config.yaml
encoder_norm_position: "pre"
encoder_head_dim: 64
encoder_bias: "none"
encoder_positions: "learned"
encoder_register_tokens: 8
decoder_norm: "batchnorm"
optimizer: "normuon"
lr: 0.0075
adamw_lr_other_params: 0.00086
weight_decay: 0.3
Rows from block 8 of the encoder, named by matrix and row number. Rows with one number belong to one attention dimension. Each number is 500 + 40 x the weight over its row's rms, rounded and kept within 0 to 999. All counts start at 0. Numbers have three digits each. After the name is the row's rms in percent of the matrix's.
# v: attention value (encoder.blocks.8.attn.v.weight, 128x128), inputs 0-63
# proj: attention output (encoder.blocks.8.attn.proj.weight, 128x128, transposed), outputs 0-63
v.16 098:557491484595479513482466572424517516439536468518444521416515546485557546469538559532491433450466457539486487526459429538452526505537481514446454531543514474434559487522517430485472510567536535
proj.16 093:455507543447560568568501428565464570576477530441532486596464473483477465530468461465525500471470555467460518508555492486526488433463464478540454519455511543535459506490514530513479484437468517
v.17 102:487475536461432546435516556554479545508524499502450522491441467479490479461427485514530511522480459490498586509534504461433404528555530489516552589473501488505578571530525551556482545546522510
proj.17 120:523519441474483451502472504478484467493531533524577532456521526531499523540534540483504483505480571498488378482492480563519590494448477481516472440475542509544445427461435426439491418433479509
v.18 106:397514457518553513521519553530489491518520456439460536485511491438583435477531537548555511465438461471489477550482432502536433490496549547465534540567454464463503571490445546471481520542527506
proj.18 090:556451576491515482473519480503535481528513555526464466500516470496446571502529494416466511533551551509453536446423604523449545501546512452507462495495556519558536460482510477523521478451504488
v.19 105:444502467493485534508484443493520500523495458569417514520525503491437506501465543530471585463508527441493496549549561519446431531526565431512522548443480468519398518477517529506488529498500425
proj.19 116:543458510559462491504553513490499444451486504559603465479479457529558554534553556498505414537469479545536496469394444525507520528517503484473530501518493531552528529536517499485491547507515523
v.20 094:486527425520550492469446455450501467537455474481496540484469443513503437558446443477519531525517471526531506514512561450535496481525554491497562515477447497581495434518488469551526528479477538
proj.20 088:503460548492441520508531526517522522410520523516510484455514511468436527514595537490455532495575512503526564510560490520454521489520521496474477464530544490550503558503498520512492481545542471
v.21 098:607542510501513481482495483511474516526544473492432514483443465472523517516488495415549426453495505527509497520535537520518600530553476462424440513480459513472526579473470547517507470535494424
proj.21 091:499493481464450511507485513542495437457478563511591549480480533520482484500518467587466542541434479524462487527474488559456471452465499532538564537466508532494434485528479482453468511452468609
v.22 112:524480496435510457550559494454512527426585588488564501518491597513428491457513489560433478524516484543451541452462526473545511456491501476491499398475484474585523500512536501548474521475549531
proj.22 098:520485464577469535475475508549510534588440437548474544517468502522547455467504489385572500495513501486519449546538472457490525505485541559532478539525452541393487465482499534454492476552469448
v.23 088:519572513461511449500536478458562493570420483432497465455493512534502503469506463454500538423511495465565466494495587508535498508520507529527436523505549483539522490509522542554445521456401436
proj.23 065:519469502470526561476454447554491555449568523564525489506498523516459508502545530517513480559531499520454482455533472500438503493433446461468520499392454497495451487517507481469568487546561568
v.24 108:499511524545487429477463515519495508467508459513434489496491436572486577484391515512529578501565602537531444513546560525491500466487538463474566488516543450517527496523518422528473533451526490
proj.24 109:500476476512421526494538492491505486458458525502572482500503507576505411529590506516539448483418463516458508518495426559465483519480466467541478541501482522524523503548502526477482454475505508
v.25 124:559507535480521482503516433457430465541510545453473515494498540465521478468516413500472506537508479484448551441432559360534497443540511528503519446499440533531547535548533480505491540451421471
proj.25 117:494436471458424543503504570516588503504543528538553500497476475575537520515439531499534498526470462524574454474506472582473497481457506538489478476496497440457503458485471569490553513567566558
v.26 106:475579509458517446493403480468502516454390458468512546578522449552447557471501479482474557523458513489565432530518509520547505518492503518491483510513489445509461493547442466524467451506540568
proj.26 109:495487447571523512478554557547512554553569467475462490383509501408483523514514501513517530500581556486455566483526502487446549527521503466504522520478502530564491437469568514475514468529501430
v.27 092:436491500558511566472461501459534474512534478508541560467497490548490495536459492513546468546430475484482497531545457512527488556542494453514498489532550502479498446492486441502556491520505472
proj.27 070:534529450466468468559489500510451473500455443474432441541546462442501532552488500542488498382528563570492497517501529481538486505498516492492514565459474573503483549514534548519469509481525541
v.28 111:562501472502511438524500481520507447480521502525499551564437436520475537518427490471534563480482473570509522510544516519487451469533520499527479456572554571523486503498518495493440494586561461
proj.28 123:470489514479460500457485483485486502454511487505523496492559524483497461485551495476509469470446534436469486567500493457524559570474458561455484491428478525531511443471550493445551502447434499
v.29 103:425464448502444513479471583529459531476428542543518477474519466525492517558536551534534479436471470571477527535473416506489495543437454479499551455512528509478568452474512504489498576486498495
proj.29 074:554480596513528486519573449449540462505557474480543475526468445457486497411436446460508492593500526446475496537488583484503542459559490553517497530504520483469500498542499490460457429473487511
v.30 093:523522520434455463452547557504468522423390490472495494492532537499472533461421451472516503550448528468560459530537535499602497496486581477483542501474579531546491480525510495535494451512544523
proj.30 063:473484438568536537484477495510572522593527471536440474551542501523513472509527569509494543479554545492485542463531510457382502533437431475545510517496467552473505469520522503519496546479504476
v.31 111:494577498459492495480487503509489520534412527524486507516528445498522501525522444521504483516433469535547494465526450420467454461475579444498522512459501478484521480538452580542519465578503476
proj.31 088:485497531477545478473497482492512515499563470452477464493510529496457460492422569397453528449557589485456538527548606568495521531550432560484529554492496573574493469483539428511480507423480537
v.32 110:567496520463502468457442483410550484441486530557517483477531487548492496509451458471534532521469519500472563535460573410437499499425485566557540514466487505521524503514448455466528510491465453
proj.32 105:427487544483508557554528448546500569524501496465498464497479483487549508519495525495423500485500488484591495495561432611519503469562533483480410441529502453475491464531532526460500455536554556
v.33 133:421391447582489560509470543496496465491481479549504489472478477501527536481491577532574520481440510520478505552482441553522457535467475453528423481570493461451492462494502527469468484574510508
proj.33 150:552570593437524493505563474505506535473464508441481488502519493463439481496528468500450461532522483492521541503491553489509540514554535536481542492497471472502530553519506488513484528404464485
v.34 104:537498500535555515499510546574524468512563549503434543487523456510484457436559470484482470446466485525480499475413439445493548490569502447501474489469451412491548500489499489503466554479504523
proj.34 102:502472518412431514529475494465530517462490494496570488482415516546495501516437459548541487561510437500524498509547464556463466428464480592561553497507513535475466551507490513518553388510463523
v.35 114:451521474583481488512484502506390466489488441537484528485457452531497544469495571564603522486494485593421455511466509550544431483432467463603455455536550465488486472548516517386479498485464444
proj.35 108:516439539495468490508540483488585533518500564483519459576508479460524486449507455497474496546442512453508509525530490484443513522539578536403522526499482459503545461521564531512446500448533533
v.36 100:572489470406505469476529498517541532516394497526520485512505514499551566536413526509523500470486545518540496556491453522494456534534501545493540513441493499462530496511484529520565495479455409
proj.36 065:434545545603489567508480504574490500506517504467486479470510511526444452492586460502503516476476441516465507469540538538513567485470488429495468491502529550523527537500497429462463543468541560
v.37 100:444486487475542547496503536446535497519476482523508495536450463466454494520546539486556498436390444563451422484518494571466561565423486514541487505552533493517494514488478508425494475567549553
proj.37 103:562506575537494461500500413571494535474513520471445526499559529454486483491492472443476535505631504436524570480464538487508500481564447474449471494478484488513518516514511507542527522446436481
v.38 097:476470451496549505488564523449549525443492471564477564548504458547502402472518503460518512489416510534481451487546423482536442525468461481521502508566504512500418629456487485433559500528573503
proj.38 076:585485543522430480527470430561526527535464513453487467445509561490514525514503474508505461512496496476551540517455563512477574520536570507491441504481506494491542437491503465517515461455463438
v.39 112:508402419550471489476541566505489499500549538515423462431476512495549521516480464472518499481473488519499516485494443553550543489503480458563421476521616494434570502492510501473500497572539503
proj.39 122:526519588492477514529439482487512509521461520505602522573420545561491420463483471528521487518425485523466525506517539469485464485490498531488527462494426515426505489518502507500509449365419497
v.40 101:449539477552457543466554560568514425465554479462555464532488498474477459435460522486512486501471546432480468572525443587503455510490578505547443485516582446560440479491477493519516510520485517
proj.40 095:526476521483569494551508481437454526526484437530425474443558466476506517534499536507487507492543441525538533396469569436476447509514399479455544502525416580503517542509529505543455492517536429
v.41 097:524475488468488497512556547504494555479511519506447505507514522467561518426482534469545452449477456546556511470543377523514515484476493520455501496529493486481591488505494598579509451569505514
proj.41 080:491502561527548424494479438499487527499469504497540507511537553486404446547512483445470524582504558438420512524506632478421527517527491508505471541486490523509462468490516456440527545422443498
v.42 101:487425499414481497494546468513466507488472531476549503507501439440487496470582532507441571527528510510439473499531556476446501505532497452498531485515485463487496478454466516456492499494493580
proj.42 081:542583536584495500484527521456539529517556436564499528479510516581520483490452484470533455520532488468497508464451448537537540492501473532498523493494474491529495530496535479517532484503450432
v.43 106:428512495518489529514514459526490492511551496483467455498417574478455566413534498455498438518478483448524487530513506574513457509466533420504515535506555492535541458494472522522502407499467477
proj.43 151:517519536480544437490517481480531492510435448475475543521580448401523492564449523536540541450544563564431593510471523492511518515562519510467547534447473527528435520545575536457511581556520520
v.44 124:500466536437483500539545453444495549561507509475547565487504554406463452474565491525495439513527490505480507436512480500548525495538532497492534485498411520419546541488538595472472465501526553
proj.44 128:517565465508558503463522476583519461529571510455430419502549496524509506520462531499485537486557519477456510504497530467432547492531514503476495448512526480521434489531427427536494538510449455
v.45 096:506570459511445445472503499460507496468466515466531559532402415518464530549508487510514454501493423475497519480563488548592507555494478442495547534522487554511491515474447477466528376508546522
proj.45 086:469468529484525466508453482544502542488522496502468473479600520473535498454499503516475563469469654542449459574478524493434508508531537499462492524477541438533469454561530497498453556468461486
v.46 078:550461540508526472547486451541500472491519504431465474487501545581507471506531515450381549598457503434529500477509514500407466488450514541481505542510510514549486496497496533461441497551483457
proj.46 055:456523483494480526458510507437503539516518499570521518516489434506519523507509468494590468448523531555467468517553454453544464496510494508528500434455482432503495440482570500500542465514509494
v.47 105:461442460584457535487470498521503523466510474586433462455455496516537541495460550447613518505544585535437469512509506555492501475481471452525508543498582496472540541460476501484549447539476470
proj.47 082:544516495478462449516526513461453480485495508437599497536532481476502421531522470583451492502402431541512500571510501529523504533491539511494464502517486504498490476548545487480445557404531566
v.48 115:494469512402544503492539487522539498520524554474510515544516495504503478532564481475424471475520453498508546411526517468485518538534438469505512426452402581539520545443487492544427495508557486
proj.48 124:546479499542471505483477436482496464465525501583514491461451594540481471446413512449539473553479533442502421550430495496525512444478523529505501499515500426418471486543456502444579450517445527
v.49 095:492582477537550555471510509497452405429557514473447541472514445524542424425555542511521530496442512509493451458472465494542476533502498531593469551517510601518477523485462436523514528461514524
proj.49 082:484438523458427421576503524481554554527447514515558445525558529517528478547447480479494488476510478457559545522482482481461469444450515481437493449524479385476570526535474572513483511513507422
v.50 117:477466456499575456502496516551483576456484463447508463506445495500516465488557498462505580468522435483468424496516485512505534483498522502488560484460428483560496486457452496478464508478490523
proj.50 100:506482559543422564480552466462498464506544585598548517490542533511462503462479500513464446554544551507572576474493521518470499490547485451506474454544563467488529551544550492518545464538491480
v.51 113:477472529515563442483425487498464445515502466525415516526533413556528569486468450500533618589490590522490490516505467440497500531507519472417518554516552458553488519509469457509525514564533467
proj.51 112:523508496520413556502520459489501527511430529512615450503441511506503482532523556513565427477496406526545457501480517511468483522457504493684493505505448488502537520500492529484499455463522557
v.52 101:531487432553464452535486523532517483518516550520591498503477529465492465546559525532523466505572451578519511492537413521507535485454541479519505445572452541459486458509546552473525501496551532
proj.52 089:440532570512576498508470490444502478514491460436412481542529490458492524437462501512484495492452571420478569519478561459515455547566468573464513547499526431526505539479456468538440560476431421
v.53 092:510574510422509496490522471499549519530434490508482565480558511492474468572500474539430497551505473488566492485467548442415572512431473518352542525570532486531489432511554501526420484547499541
proj.53 110:451428467553588462451426499449510436498531451480482485543532488514450547484512500450523529502573557478428541495492460510528476496515510466618489514469456491515532501547482493494558473464518436
v.54 113:465513481546487446520496487489472566531511467577460466467448559544531549535460550496492477473496504542529489539561549571516520420453448524519514418518532549477479438507481434427488517414462477
proj.54 135:483455509506495532481521456492504440447414537522539520518535484438522446483530468568571480475489528477504525475454458506490450587567511414481508544531488423517507528513567510544488546555519505
v.55 097:494530491431477502438464532475428498464552522458486493502480460554513455444571512489403533446496436457521503411599465524558460544487487486527520503517518529552494517524512502452548491498465557
proj.55 085:486467550523438485578531467519556564467467526525522517447557527531525507499437510537559448563462595538511482553440512517485493458484496459485510494501438420474525473520459527562449463494514457
v.56 110:547530515455503494482492463477565464492581497496438533508617604521502468505516461506447535513485512476520491485456502420472418474501444528500514510443508537534418562506515493487578531446505446
proj.56 101:443438463544479534535505518491497487512445515564545450507380404505548580542416537478583452452464527517557534515477457490552524510475581485516457463548434512468545415551439528509466479562557506
v.57 122:501507513488547510557553496524519463552571523455512505522490522463446570518457436537418531573550556452443519439458527473473481474600536490497506512502471479535555514576522480572530499513563448
proj.57 132:522538455482489485415435520473472491466470459512531506470492492612532453505503540475582448434468422531523461492467456460532519564438462538556501509474484543471463538440416499477499497516446541
v.58 108:562524571493508526448459486499460507568540563463569511494486516507526470446525511534491492551495456549499473405468454458459476465507486449453532529474409520496571504524486551480490476495444441
proj.58 140:414487416519501506534517531543536518484497466457494507557495519497489523525418467448510493458467528502504482566558530541586515513446537565530480506494569468500482460463544477467548438486524548
v.59 108:544473553477444527531536468497512521538515587496564440473505544519487513426537548478452478507534519476520519448471559564506516449504470514567427454424467498495576527455492449408519501513479508
proj.59 081:483559498521524489552489529524492542466505425561452515538463527510577406586458441475518517458519487496543455536496461497558531515434494527434496489558512504458432480510484499529488518572434517
v.60 101:514537461455427558499535522590495496517509516450567539465519522472439497475495498510479521459468519452552450511454420495496452452444510505493512445520458529490537513522454600543467484443485532
proj.60 079:481482521483604457492501485456555518464442467542430477500521454450515510506507536502513517515540535530478543545541597500513563601552441583481509584450568525511482469477571485470530528526545488
v.61 128:506524541502444558546512462505495508517537478449451524499552543504437524480454538458420586531523576406522460543494526524552506476490445560509524530431517491535491465435471444531546515486480564
proj.61 145:503507464485525485471469580492524478456424488595502525463502438491563537558568480545547472516550470577546500491461500490476466538446528445503475473543479551465461520543482496510466462549512442
v.62 103:541400508520517517470496485405470471455444451524525486471474498472466563523487517505514406497504440574480471516564555583519575514505405476504450453551550507487543426474582528440418507520476472
proj.62 080:478581484526457522499478444588523558531530455470460532576484536459504429466541477496473543481491551469465552573575408418495481449488456490465507505452504485540494529533524503481556495487506526
v.63 097:456469494447503495507484449504493489465493447531461461528453445526519487524490554499552476479450486478505533527555530608490517535393528490410516590554425528508481578445443504479464459504458532
proj.63 086:513519498517493455439544452496478547468452545509495545453582514401458497471547497468406543471553481557466470532473507485522475492587471498520478434453575523542549454538598518507492498461545492
v.64 095:493526512493454501584483530521511493486569552513523519515501466510469444457493520588468515476505462494586576479565484506482456473476481489536486459487439528377534492454500489566504480497485530
proj.64 097:472511469517527495456497513521552504502504434535519513489492520471526536501512503454502527426497554541449458550467459458561522573519562533457444547499534496582462520577479489440498538481512504
v.65 090:506519478465544509452491465383563500553509475519428498541451488500530490552518540473496542464496538552452525577476451452470513527513520542437513514468468504575449460472473473447549543501527443
proj.65 092:537496492484410495491498511576475464476455502456545514448473505526483538515543495509536492570527458467496466427477588588543470480501507492545520514497532524439521555530526506511426529540430478
v.66 088:482509449573472571552520547489464540531560483444461534508543506473510427464531510479447524440607496428548514478486516585491493521483496464537483531521486512467509482509546465506457467559472511
proj.66 086:509519528519470514443527498504528480418508515548553462553430500523517577523517521455551482478431504529554502474501485421499533463547492470467476468507520552507405456467511502502500538528556536
v.67 106:461491415467458535533526534487541479509474524560514512488521528572440478542494491506495480505513465575527528515519520488538481489550447540546540472422456552552448415530542486490465462482529511
proj.67 116:499506471489496499492430459497440485445517493484521519519505498433517519482467616510538533517444534515491490541512450514444514518477575487502435503576516504481460535517531522476488531510476493
v.68 078:488497427522553516438467425496505487445504466525502532509440532493585533494517481480539535506477500596500489502478507457502497504436450502539577478435374528451513487487437512488516485479501503
proj.68 079:548449557419441446496447523473563506535514495471526535471519482491449459506470555473474471500483463480520545456535513531498505463475617563505465479569551462528496506573471464422519527528460490
v.69 079:490484466460439479471533551481517500552480510434551522503519527519458476565549503476490433461574432454484562510547568527464436598434473515514530525542552562618463515435548486433479552470558493
proj.69 076:508528542536498490475532431485486466446513525570496452491519462554524542497454515458505517530489611472474480489473493529507517427587488440434445461514492479464529438528418489486457477503518523
v.70 092:512462521530525509504490502466456528496516497574411486508469474500458498498496513492522447514415466493529432527507517557486628471545505469444500561500470429522555575553526448495505492540479462
proj.70 108:501507467424460506582483472497528507513512552486516500505480555501494498438511477574512539518566499513559521475471426428510380488461494485577515497417491434471448517515493504540470533456424568
v.71 090:425516402475503521407474518473543511447521431539486558581465413542473474475518538452510512498469521508515511426521495552510557565544457523541516559484415461487437519523485502463520493535476561
proj.71 081:508541483498407464503443478536546496570514567503559485390500572461485520492469517516517547501500508484553483508491452528471474504483593547523515492472589473496517536474537445485464484514475471
v.72 091:571475535514487507488500482405454457437424488567554471540477504459482566459452467536571495484444468482497505551489465558493514470570490552502508539436525538469490440502523523452505546432469546
proj.72 096:423506443514488459513433484490519555534551516501459572428520480528540500558452505534395518539554551488497496468526512434467487537413527466529486501499497434537492575538535505523440501503499431
v.73 089:565485492479511518448442425436513455483447480522541493499482498438520543479455486521556461455426499522412516462517531528493586513532457527559494547463537546416446507473504465395499497489439472
proj.73 094:457530527456498374521482477479511575499541482521449534468511510556503491535483508484439565572573553465520506522501488482526425462429554521512510456521485430540576509508462520492517547511506511
v.74 093:514515562463418513469478533439490567528501504507483547503463480518464468494520527473527450556414464504485474467515544590455541477531466474529482479505503505550518558470513513495449447565535617
proj.74 085:432510443475496446545515493520507501462483495455483434482541481446486512490475484467466542461587583505558522523495545475513504523482529534474540548465450417502467468460531530539489519415415432
v.75 087:560577497415529443480530458516513494599532549472496484549508472478447516532494453457535497508478463527541448407534560468405599535533464511490525476528502473453459543505463445508498455522580542
proj.75 081:502508499576445483517533518501481518415413469512490490435501478507476503474528495487455472502529527474467521568514458567565489422501523442558495473483443524600537475498528557487500483446408501
v.76 096:560539487522463520489457499435429519490459460507498480532480491436533523507516475547504506383452454498524453548490467532483426423558477527499531419502502518542592482503495539495490502558465517
proj.76 082:467461491489478492534540519539602568506489539496523456462480457553456430539480452499498468581524558530518564509513544414494541546412484504488407552490462460479415467494547481538442532534481475
v.77 091:495487469481481476493448546522467526520424486553549457427505531468436589516461517443521491491450541482550481537475494599474559556477489523513508541437530494535503527587597528514512481421495478
proj.77 087:425487480535505549505451469509499490539569566504517555521473489528548463505461535542514536515547461516494507492508512462522494457529562497515497482464434444439483444445460470489421503565448533
v.78 101:509479537559565453506534468500453499531508551427500511548480479487594460514539457487511454501530481463453495496494450514525499463536521479589447465546454490514530442493521418496488474566426511
proj.78 114:575493525478464562506531501455522538454433537518461477502497517545496550462493465455497517522473489500516527508507555438448531456490398425458612476548549559510468562471476574556567524495543535
v.79 078:461482515519463481494546563558525472480549505527412501492504505615538441469534479491427527579563549585557522560543442509426568478481517505491559507444447476521513469545508478553467464438441534
proj.79 077:532521472458493591487451528454465490465444506540543491490446498380523458542515551529563475464463472501512491484425525536551466484472539511565539442527516557528449504460520491501565534589600455
v.80 117:485525506531467550458415496490550480452508442505471497453513506545480501513538562519519457517403556602494485482497556544487530453462510515518521468500587473549462427532461447466489506567473508
proj.80 131:486493429426475467478521537531477510543523459514429464507472470462513504485496503531559548469591492446496535534467470513529478507511503496502500534493468506490486600426525515508465580493519464
v.81 109:442448474531482480505496579468452514469488543477555517526519458530501515535532513481483498523496458506486489559509485531467497535440472425495484523504490464495496433511596404463401514526500533
proj.81 148:544508472537483551459456414498521499519498516509489496520451548514540520458499525465483533514519595478529461410402491486521536437518453566515580476547571537524445535487516483485504525570457486
v.82 095:484455462527511422472431511536393520418529512445436523501543509545501502492532544517435485521535544526588474500476506547547456541478495535509501510474443477513584508561519520474514447479489474
proj.82 124:528484510515498622522539497514588509543474486539482476517435499505540469508468543468573489462465508511488537510518513469466564467495504473483536559553499458458452418440495493530482451568531525
v.83 089:526522561521563475502491457560531512474526458468452542540446506450509568516513504505487526452455436445520459568511567482545413500494508573503572468519449537531569478500534578487495551516506464
proj.83 076:560458501479453520480552563486464506577444483524524539424485456533534441498474472477582474511508511524432522503454456483486570501429467428499444528504552456426495480481393396535528526531434544
v.84 101:467484497580486540458476482477479497542446543446479530550493540491497513575453478503473561532502642496530549501479497484508459500442486502545516515483514463507456424450526510462510473516457481
proj.84 140:490540483513507508459448489537457463500501493551511457534489503599596526472529571538504477430472437514492508436512463460435492506554521475499522476585528473461499507539574421545517568545583503
v.85 100:430533454447476541404515510544497486470536483432544528580478491517494503496459475486504487547494562463510501551527503490501498502536454538534520492462484542563463513453614488456479506597488542
proj.85 098:525438492524438493489475475480506479530460558548496437420534487469565478492496567479519487459461480494554499434454517542508506515440515540490561510594527506455554462488432480523591568482503461
v.86 092:501523511510485597461495489511523497456558464521459470424500509516569427512529507505544530524479543548532495551439505454506501399494499544522528462482502478475530527460396474539535603451496433
proj.86 095:486455512476528469544484574476496473518545519506493500557470467459444527498522439560484506454521426538505532513574515445451418537501577502457367461471488496535489480562582525468464497503562547
v.87 091:468475478537493479526498525551498502477433461501505539460568481533529477550567527458486532492555542435484520531514483490530440550435506475539496484507488464548500518498481524538485495487453458
proj.87 090:591532500497531550443505459470483493502569519532483521542431536546510502515410554502529476520432477537455521487491530585506547448530493513455549540548569583436480468501473524459511447524550551
v.88 089:553528504531491497466437575501454482497451522463477506534492528523514515537543553524555549397483503470547502529542496543476458472579513502540520486498537481458548431454466534356521470514405479
proj.88 073:526517440508462487533500447496573581504499512535460532469450501527512485468491460438442479629518561523391499513444518491526538483435511512522470483505552559531451536504520447588467526534590536
v.89 100:558485535450499438504463528476483585477470546454496427498477469509500491585456496456474554473502474457501554526525472455593498500489509483467498503509482505558489519515485483537482493473446502
proj.89 099:455432520535502609518555496546456462478532483491557530517523508544530475452585495513530469494524422495543468467511526507412489509553469450462535509501471436491509477490544499494494481425562498
v.90 082:488484505556513531492422477450479484512525508459555507430519577433486509465512561502480413460446500541463521412474476576514533502482399448560489544428519453434503513516581460453533498503499529
proj.90 078:445503504488525426473480497568535522488496481500472523533472501550473552506501496504516587516548498536486467518558499461478541477565588521460503468569479510531508494479432529502492449504484487
v.91 102:545445546520443548398487504432437553456423487542519456488484488488483494540458583530503498498443507512477517569475516545491478472499458502517504544486558507485465523467526539444479482503534542
proj.91 099:418565481485531559556498522520565506513549423447491497567463539531582490518484485492512564500532566493569471483530551505489480566430494540498505518517470471556531467491493417518479513484492448
v.92 071:435476433501514480503495451500488472474494440519543500454566489500444498468483462498487501441501505554528475471421556431514501573519495483443569532486497560478489524529516477564448423492581517
proj.92 058:584454512465509552474503478517515524487504543498487489514480454500499556538523571574528461532486489457522543509567400560504491495511467524472404507516474444522467494528439563454470515490446487
v.93 096:465531415475552505467475481492526474508519478452565473451470488548460535542510508429501532489437481479516480486497488536564493551426466496574484472503484542534470553502520561508456464482498510
proj.93 100:506474532517432485506484464590471564514503511529455558511470519468525458504473476560504521502505528548567479545553503521480512507545521600433447527448489432428495404499524448435521524549472543
v.94 093:473552571498509488531502426547527471440541473525383480452500512491548506462570503458496515505537515493508452438527532410573545491529481526479550464499467504465519520495438462501524552475534480
proj.94 098:548433487483492420574529533505494510560460521520524578491561464451461440478525477523499454542457490506482487547440461575508451483474522447504513526467562509511531551484537568478536446531453529
v.95 088:583524526466499544494533479535460496501506445448447491449494513469517442548504502491468541513546530388488465558500489453524479437556506519470516477547468476554543550489480560465488530544482451
proj.95 086:452493499507498467557543526484495528534452524530509455539493456554496489469477431547534438512451432556513512487499508462526451525484426496488493489499484500415504418512576496605528468534505526
v.96 083:542462549534482510554488540551521488465433525571508434447515506466513534482442550584572500575508505523509520530456487506497475438530536472461501507448515480456478490485499524497580479463522479
proj.96 078:460479501513579518528477515406483492498620473450491557550500546484453466481505420418440528490560487498509528507526522525488483556464540507534458458462511551515516538563468522502439523417541524
v.97 095:449483488530536509499453521413462481497482523576497552474494504584445568526484500555544429539410462583481488465512573542529545467435511442508493510495522532483501455479424423469495487498556494
proj.97 098:534530482431493492478490504542547508467528465445409494514481537419528473476498528468485571506568595481504520540525462557482476503490478552528547479488533474549448603539494569513482527496446504
v.98 087:478505472557480512499441585445553471508471506445518526473496528507516488482601521496509463512504520550471521429444488479488473397529515451530510438482511499495510478472538420480499482514514483
proj.98 094:486486443440456413461479442528476457507529559466474438487453503497452521460549434488434503534557507507528504496465530489524576529549499521424499502487514528504435529467524561539517493580524469
v.99 108:443498477552487587507491563497470436483471496557515495512546484515532504487539551496548508494478562535559507454497426476546483477477470484551543527535564536446411471446469513386548554463467486
proj.99 128:526525441531486423472434476507590543550545534489419505508487507521536502512437534528524484468437550479449513515490534492466503548494506546483458470517512485557485479554563485542436559600556502
v.100 085:515493590497522547461465485524449512495447495485450454505484528450520535494494462569565487552396521482529508519454478472481553457544514503501500562504498527489407560475569579446491476520508474
proj.100 080:482494430466500427527499501447527505533491569451497497459513478519495458467488501469454471527595533524504541474494556526566456555426509563512536497497509478559612471459431458556574528469473486
v.101 099:468458593464504520494492526447511492488539528434512507500475515529514535483533469510489480566540485556440555452462453474554517531516469431497459520411526561523476501464557508488471524430486515
proj.101 106:474406538524546529491513504518475445464487515469447496538534486435520502502515501481485519465525500492536474514490576532422526447500508490437565438533398441559538542523517566553557485441586494
v.102 103:523528513473532509526573507493511456504460465476513511495504463469493474496507540457437569567567498476514497529504522456534396562470491545456492482494495496502507440430459514533462541446554431
proj.102 131:549486504560502543410540455547494492482560475487491500553493505532534536552500484581533451442409505480425485513541490537417591516490493471472466518558507537516479477592483513441515493502510502
v.103 088:456491467540564487478538472458534442563527486462455541552512461453497494436485497406467508446545470430513436511496470517488480541501478488550494624508480470429483511456507515581484522493473506
proj.103 084:577553516541428506494491470557438555450487552504579529495489548553517587578528481555513532539425495524468494445543469473476576494542458482474482463507537527536444462544495496469501498563463521
v.104 113:534458435478545499448502540508481495584536503510489518538438474469513537476506483448527534428435429444457476499526467526555549553489488457525459599509467455458515506480451581448490550525483507
proj.104 132:467494511554442460451503484547538524480553515470586540503439530588453513528452445531501486502503506535465474477498502480453460474481511576537514411515504491487478457564521407553483458502453560
v.105 088:495464501510452557481451535491508510574538407482428513444521551488513505531574493490575455471512513486420469514475502495580445491539531502490547514522526525556513505500539514422526504509483441
proj.105 088:508457471445514439539540486499483498510489603481507479560469430495439488417463492494485489554505523542547532478422525499431460474511474524500427490443477435446494525473435529571476541534487573
v.106 101:502537461570450551511500583524445522513490542531454510424500533492543456489500536495552505491484529503533470517519454584466470454527506495570499480451460468475555465502547474491479453528439518
proj.106 097:474534441474503472554407452487545513475500535490508512572486525502512486480500483454455516554474559540518512532461545440536530497477552545536529539563581551479403467462510496488458529597483480
v.107 089:489533530497567456480501509509618452479493468502491463454481476515525508396477479511554486588479579567536498496454480429497524503502567534467452515504489518515482494521491466570456491485452476
proj.107 075:506448458433450554500478468501413467524547540486490507548505524495458444541514438542445548482543434443511487513497528596510455513476487557533593437447493444448536556516506557474528605530514496
v.108 079:506475537529512588524486536532495547499509423512413434414512488438518540532434469546582527526524463429437460496470546568486522534444561456498498536462503527503500493540540477508500488506500531
proj.108 073:450514470518499456513472547457484443493507572481565552571479519549459483463558472515447460489546497505597547502500426457495451495574492465572525455480510434441468547469512511546455494512467443
v.109 090:536506536470446524500555518547485478510479545441531484486446481464542437534577443485450571500551519459501543433506391411541415460494524567508481427492443565559544476441534581495507521466457578
proj.109 081:458425529553555482515477479478527503536474460521501510506586460526519519481489485531508425466420449518495490581493569484461581559514470457435504489514467464463496450521540498496552468546586419
v.110 092:516499490542420515539520526493443514449433492566475527512497494505566476512503491505467494460565471498502513486485471550547455453497458516550492510542459505481481532487456522452547463517530535
proj.110 083:484584480469546443465510541455564518481542448480498536510501543515460469496443481458513487526436605499526493531514493486482496599472553495491496464488546521489442455533505510510417454511466481
v.111 091:518513561451532502492496493462542511513603525485470465452498533520482500436472467487498435517551529529521518442496478455507602444548470467406455523474473480523532534466489445525497552530559480
proj.111 076:445428510522488503549584561545455441519467482473518497557504496472465484481552481541478530504471404474508451539505494495496426465492492468536557427534439435507531544581537540557522451454405512
v.112 083:461508507473482491547573501485505530470627523466500491530505490528478448479469515452465540566568498450478580489508490526522484512508491532493442491416460462496489539479458456536516551520558532
proj.112 074:557477527508500522522506509540487446505468534477484515499554508450517571467520537493496465419434472505561418486513553474430485469553537439492507487542504546504554480541555577467487450382465505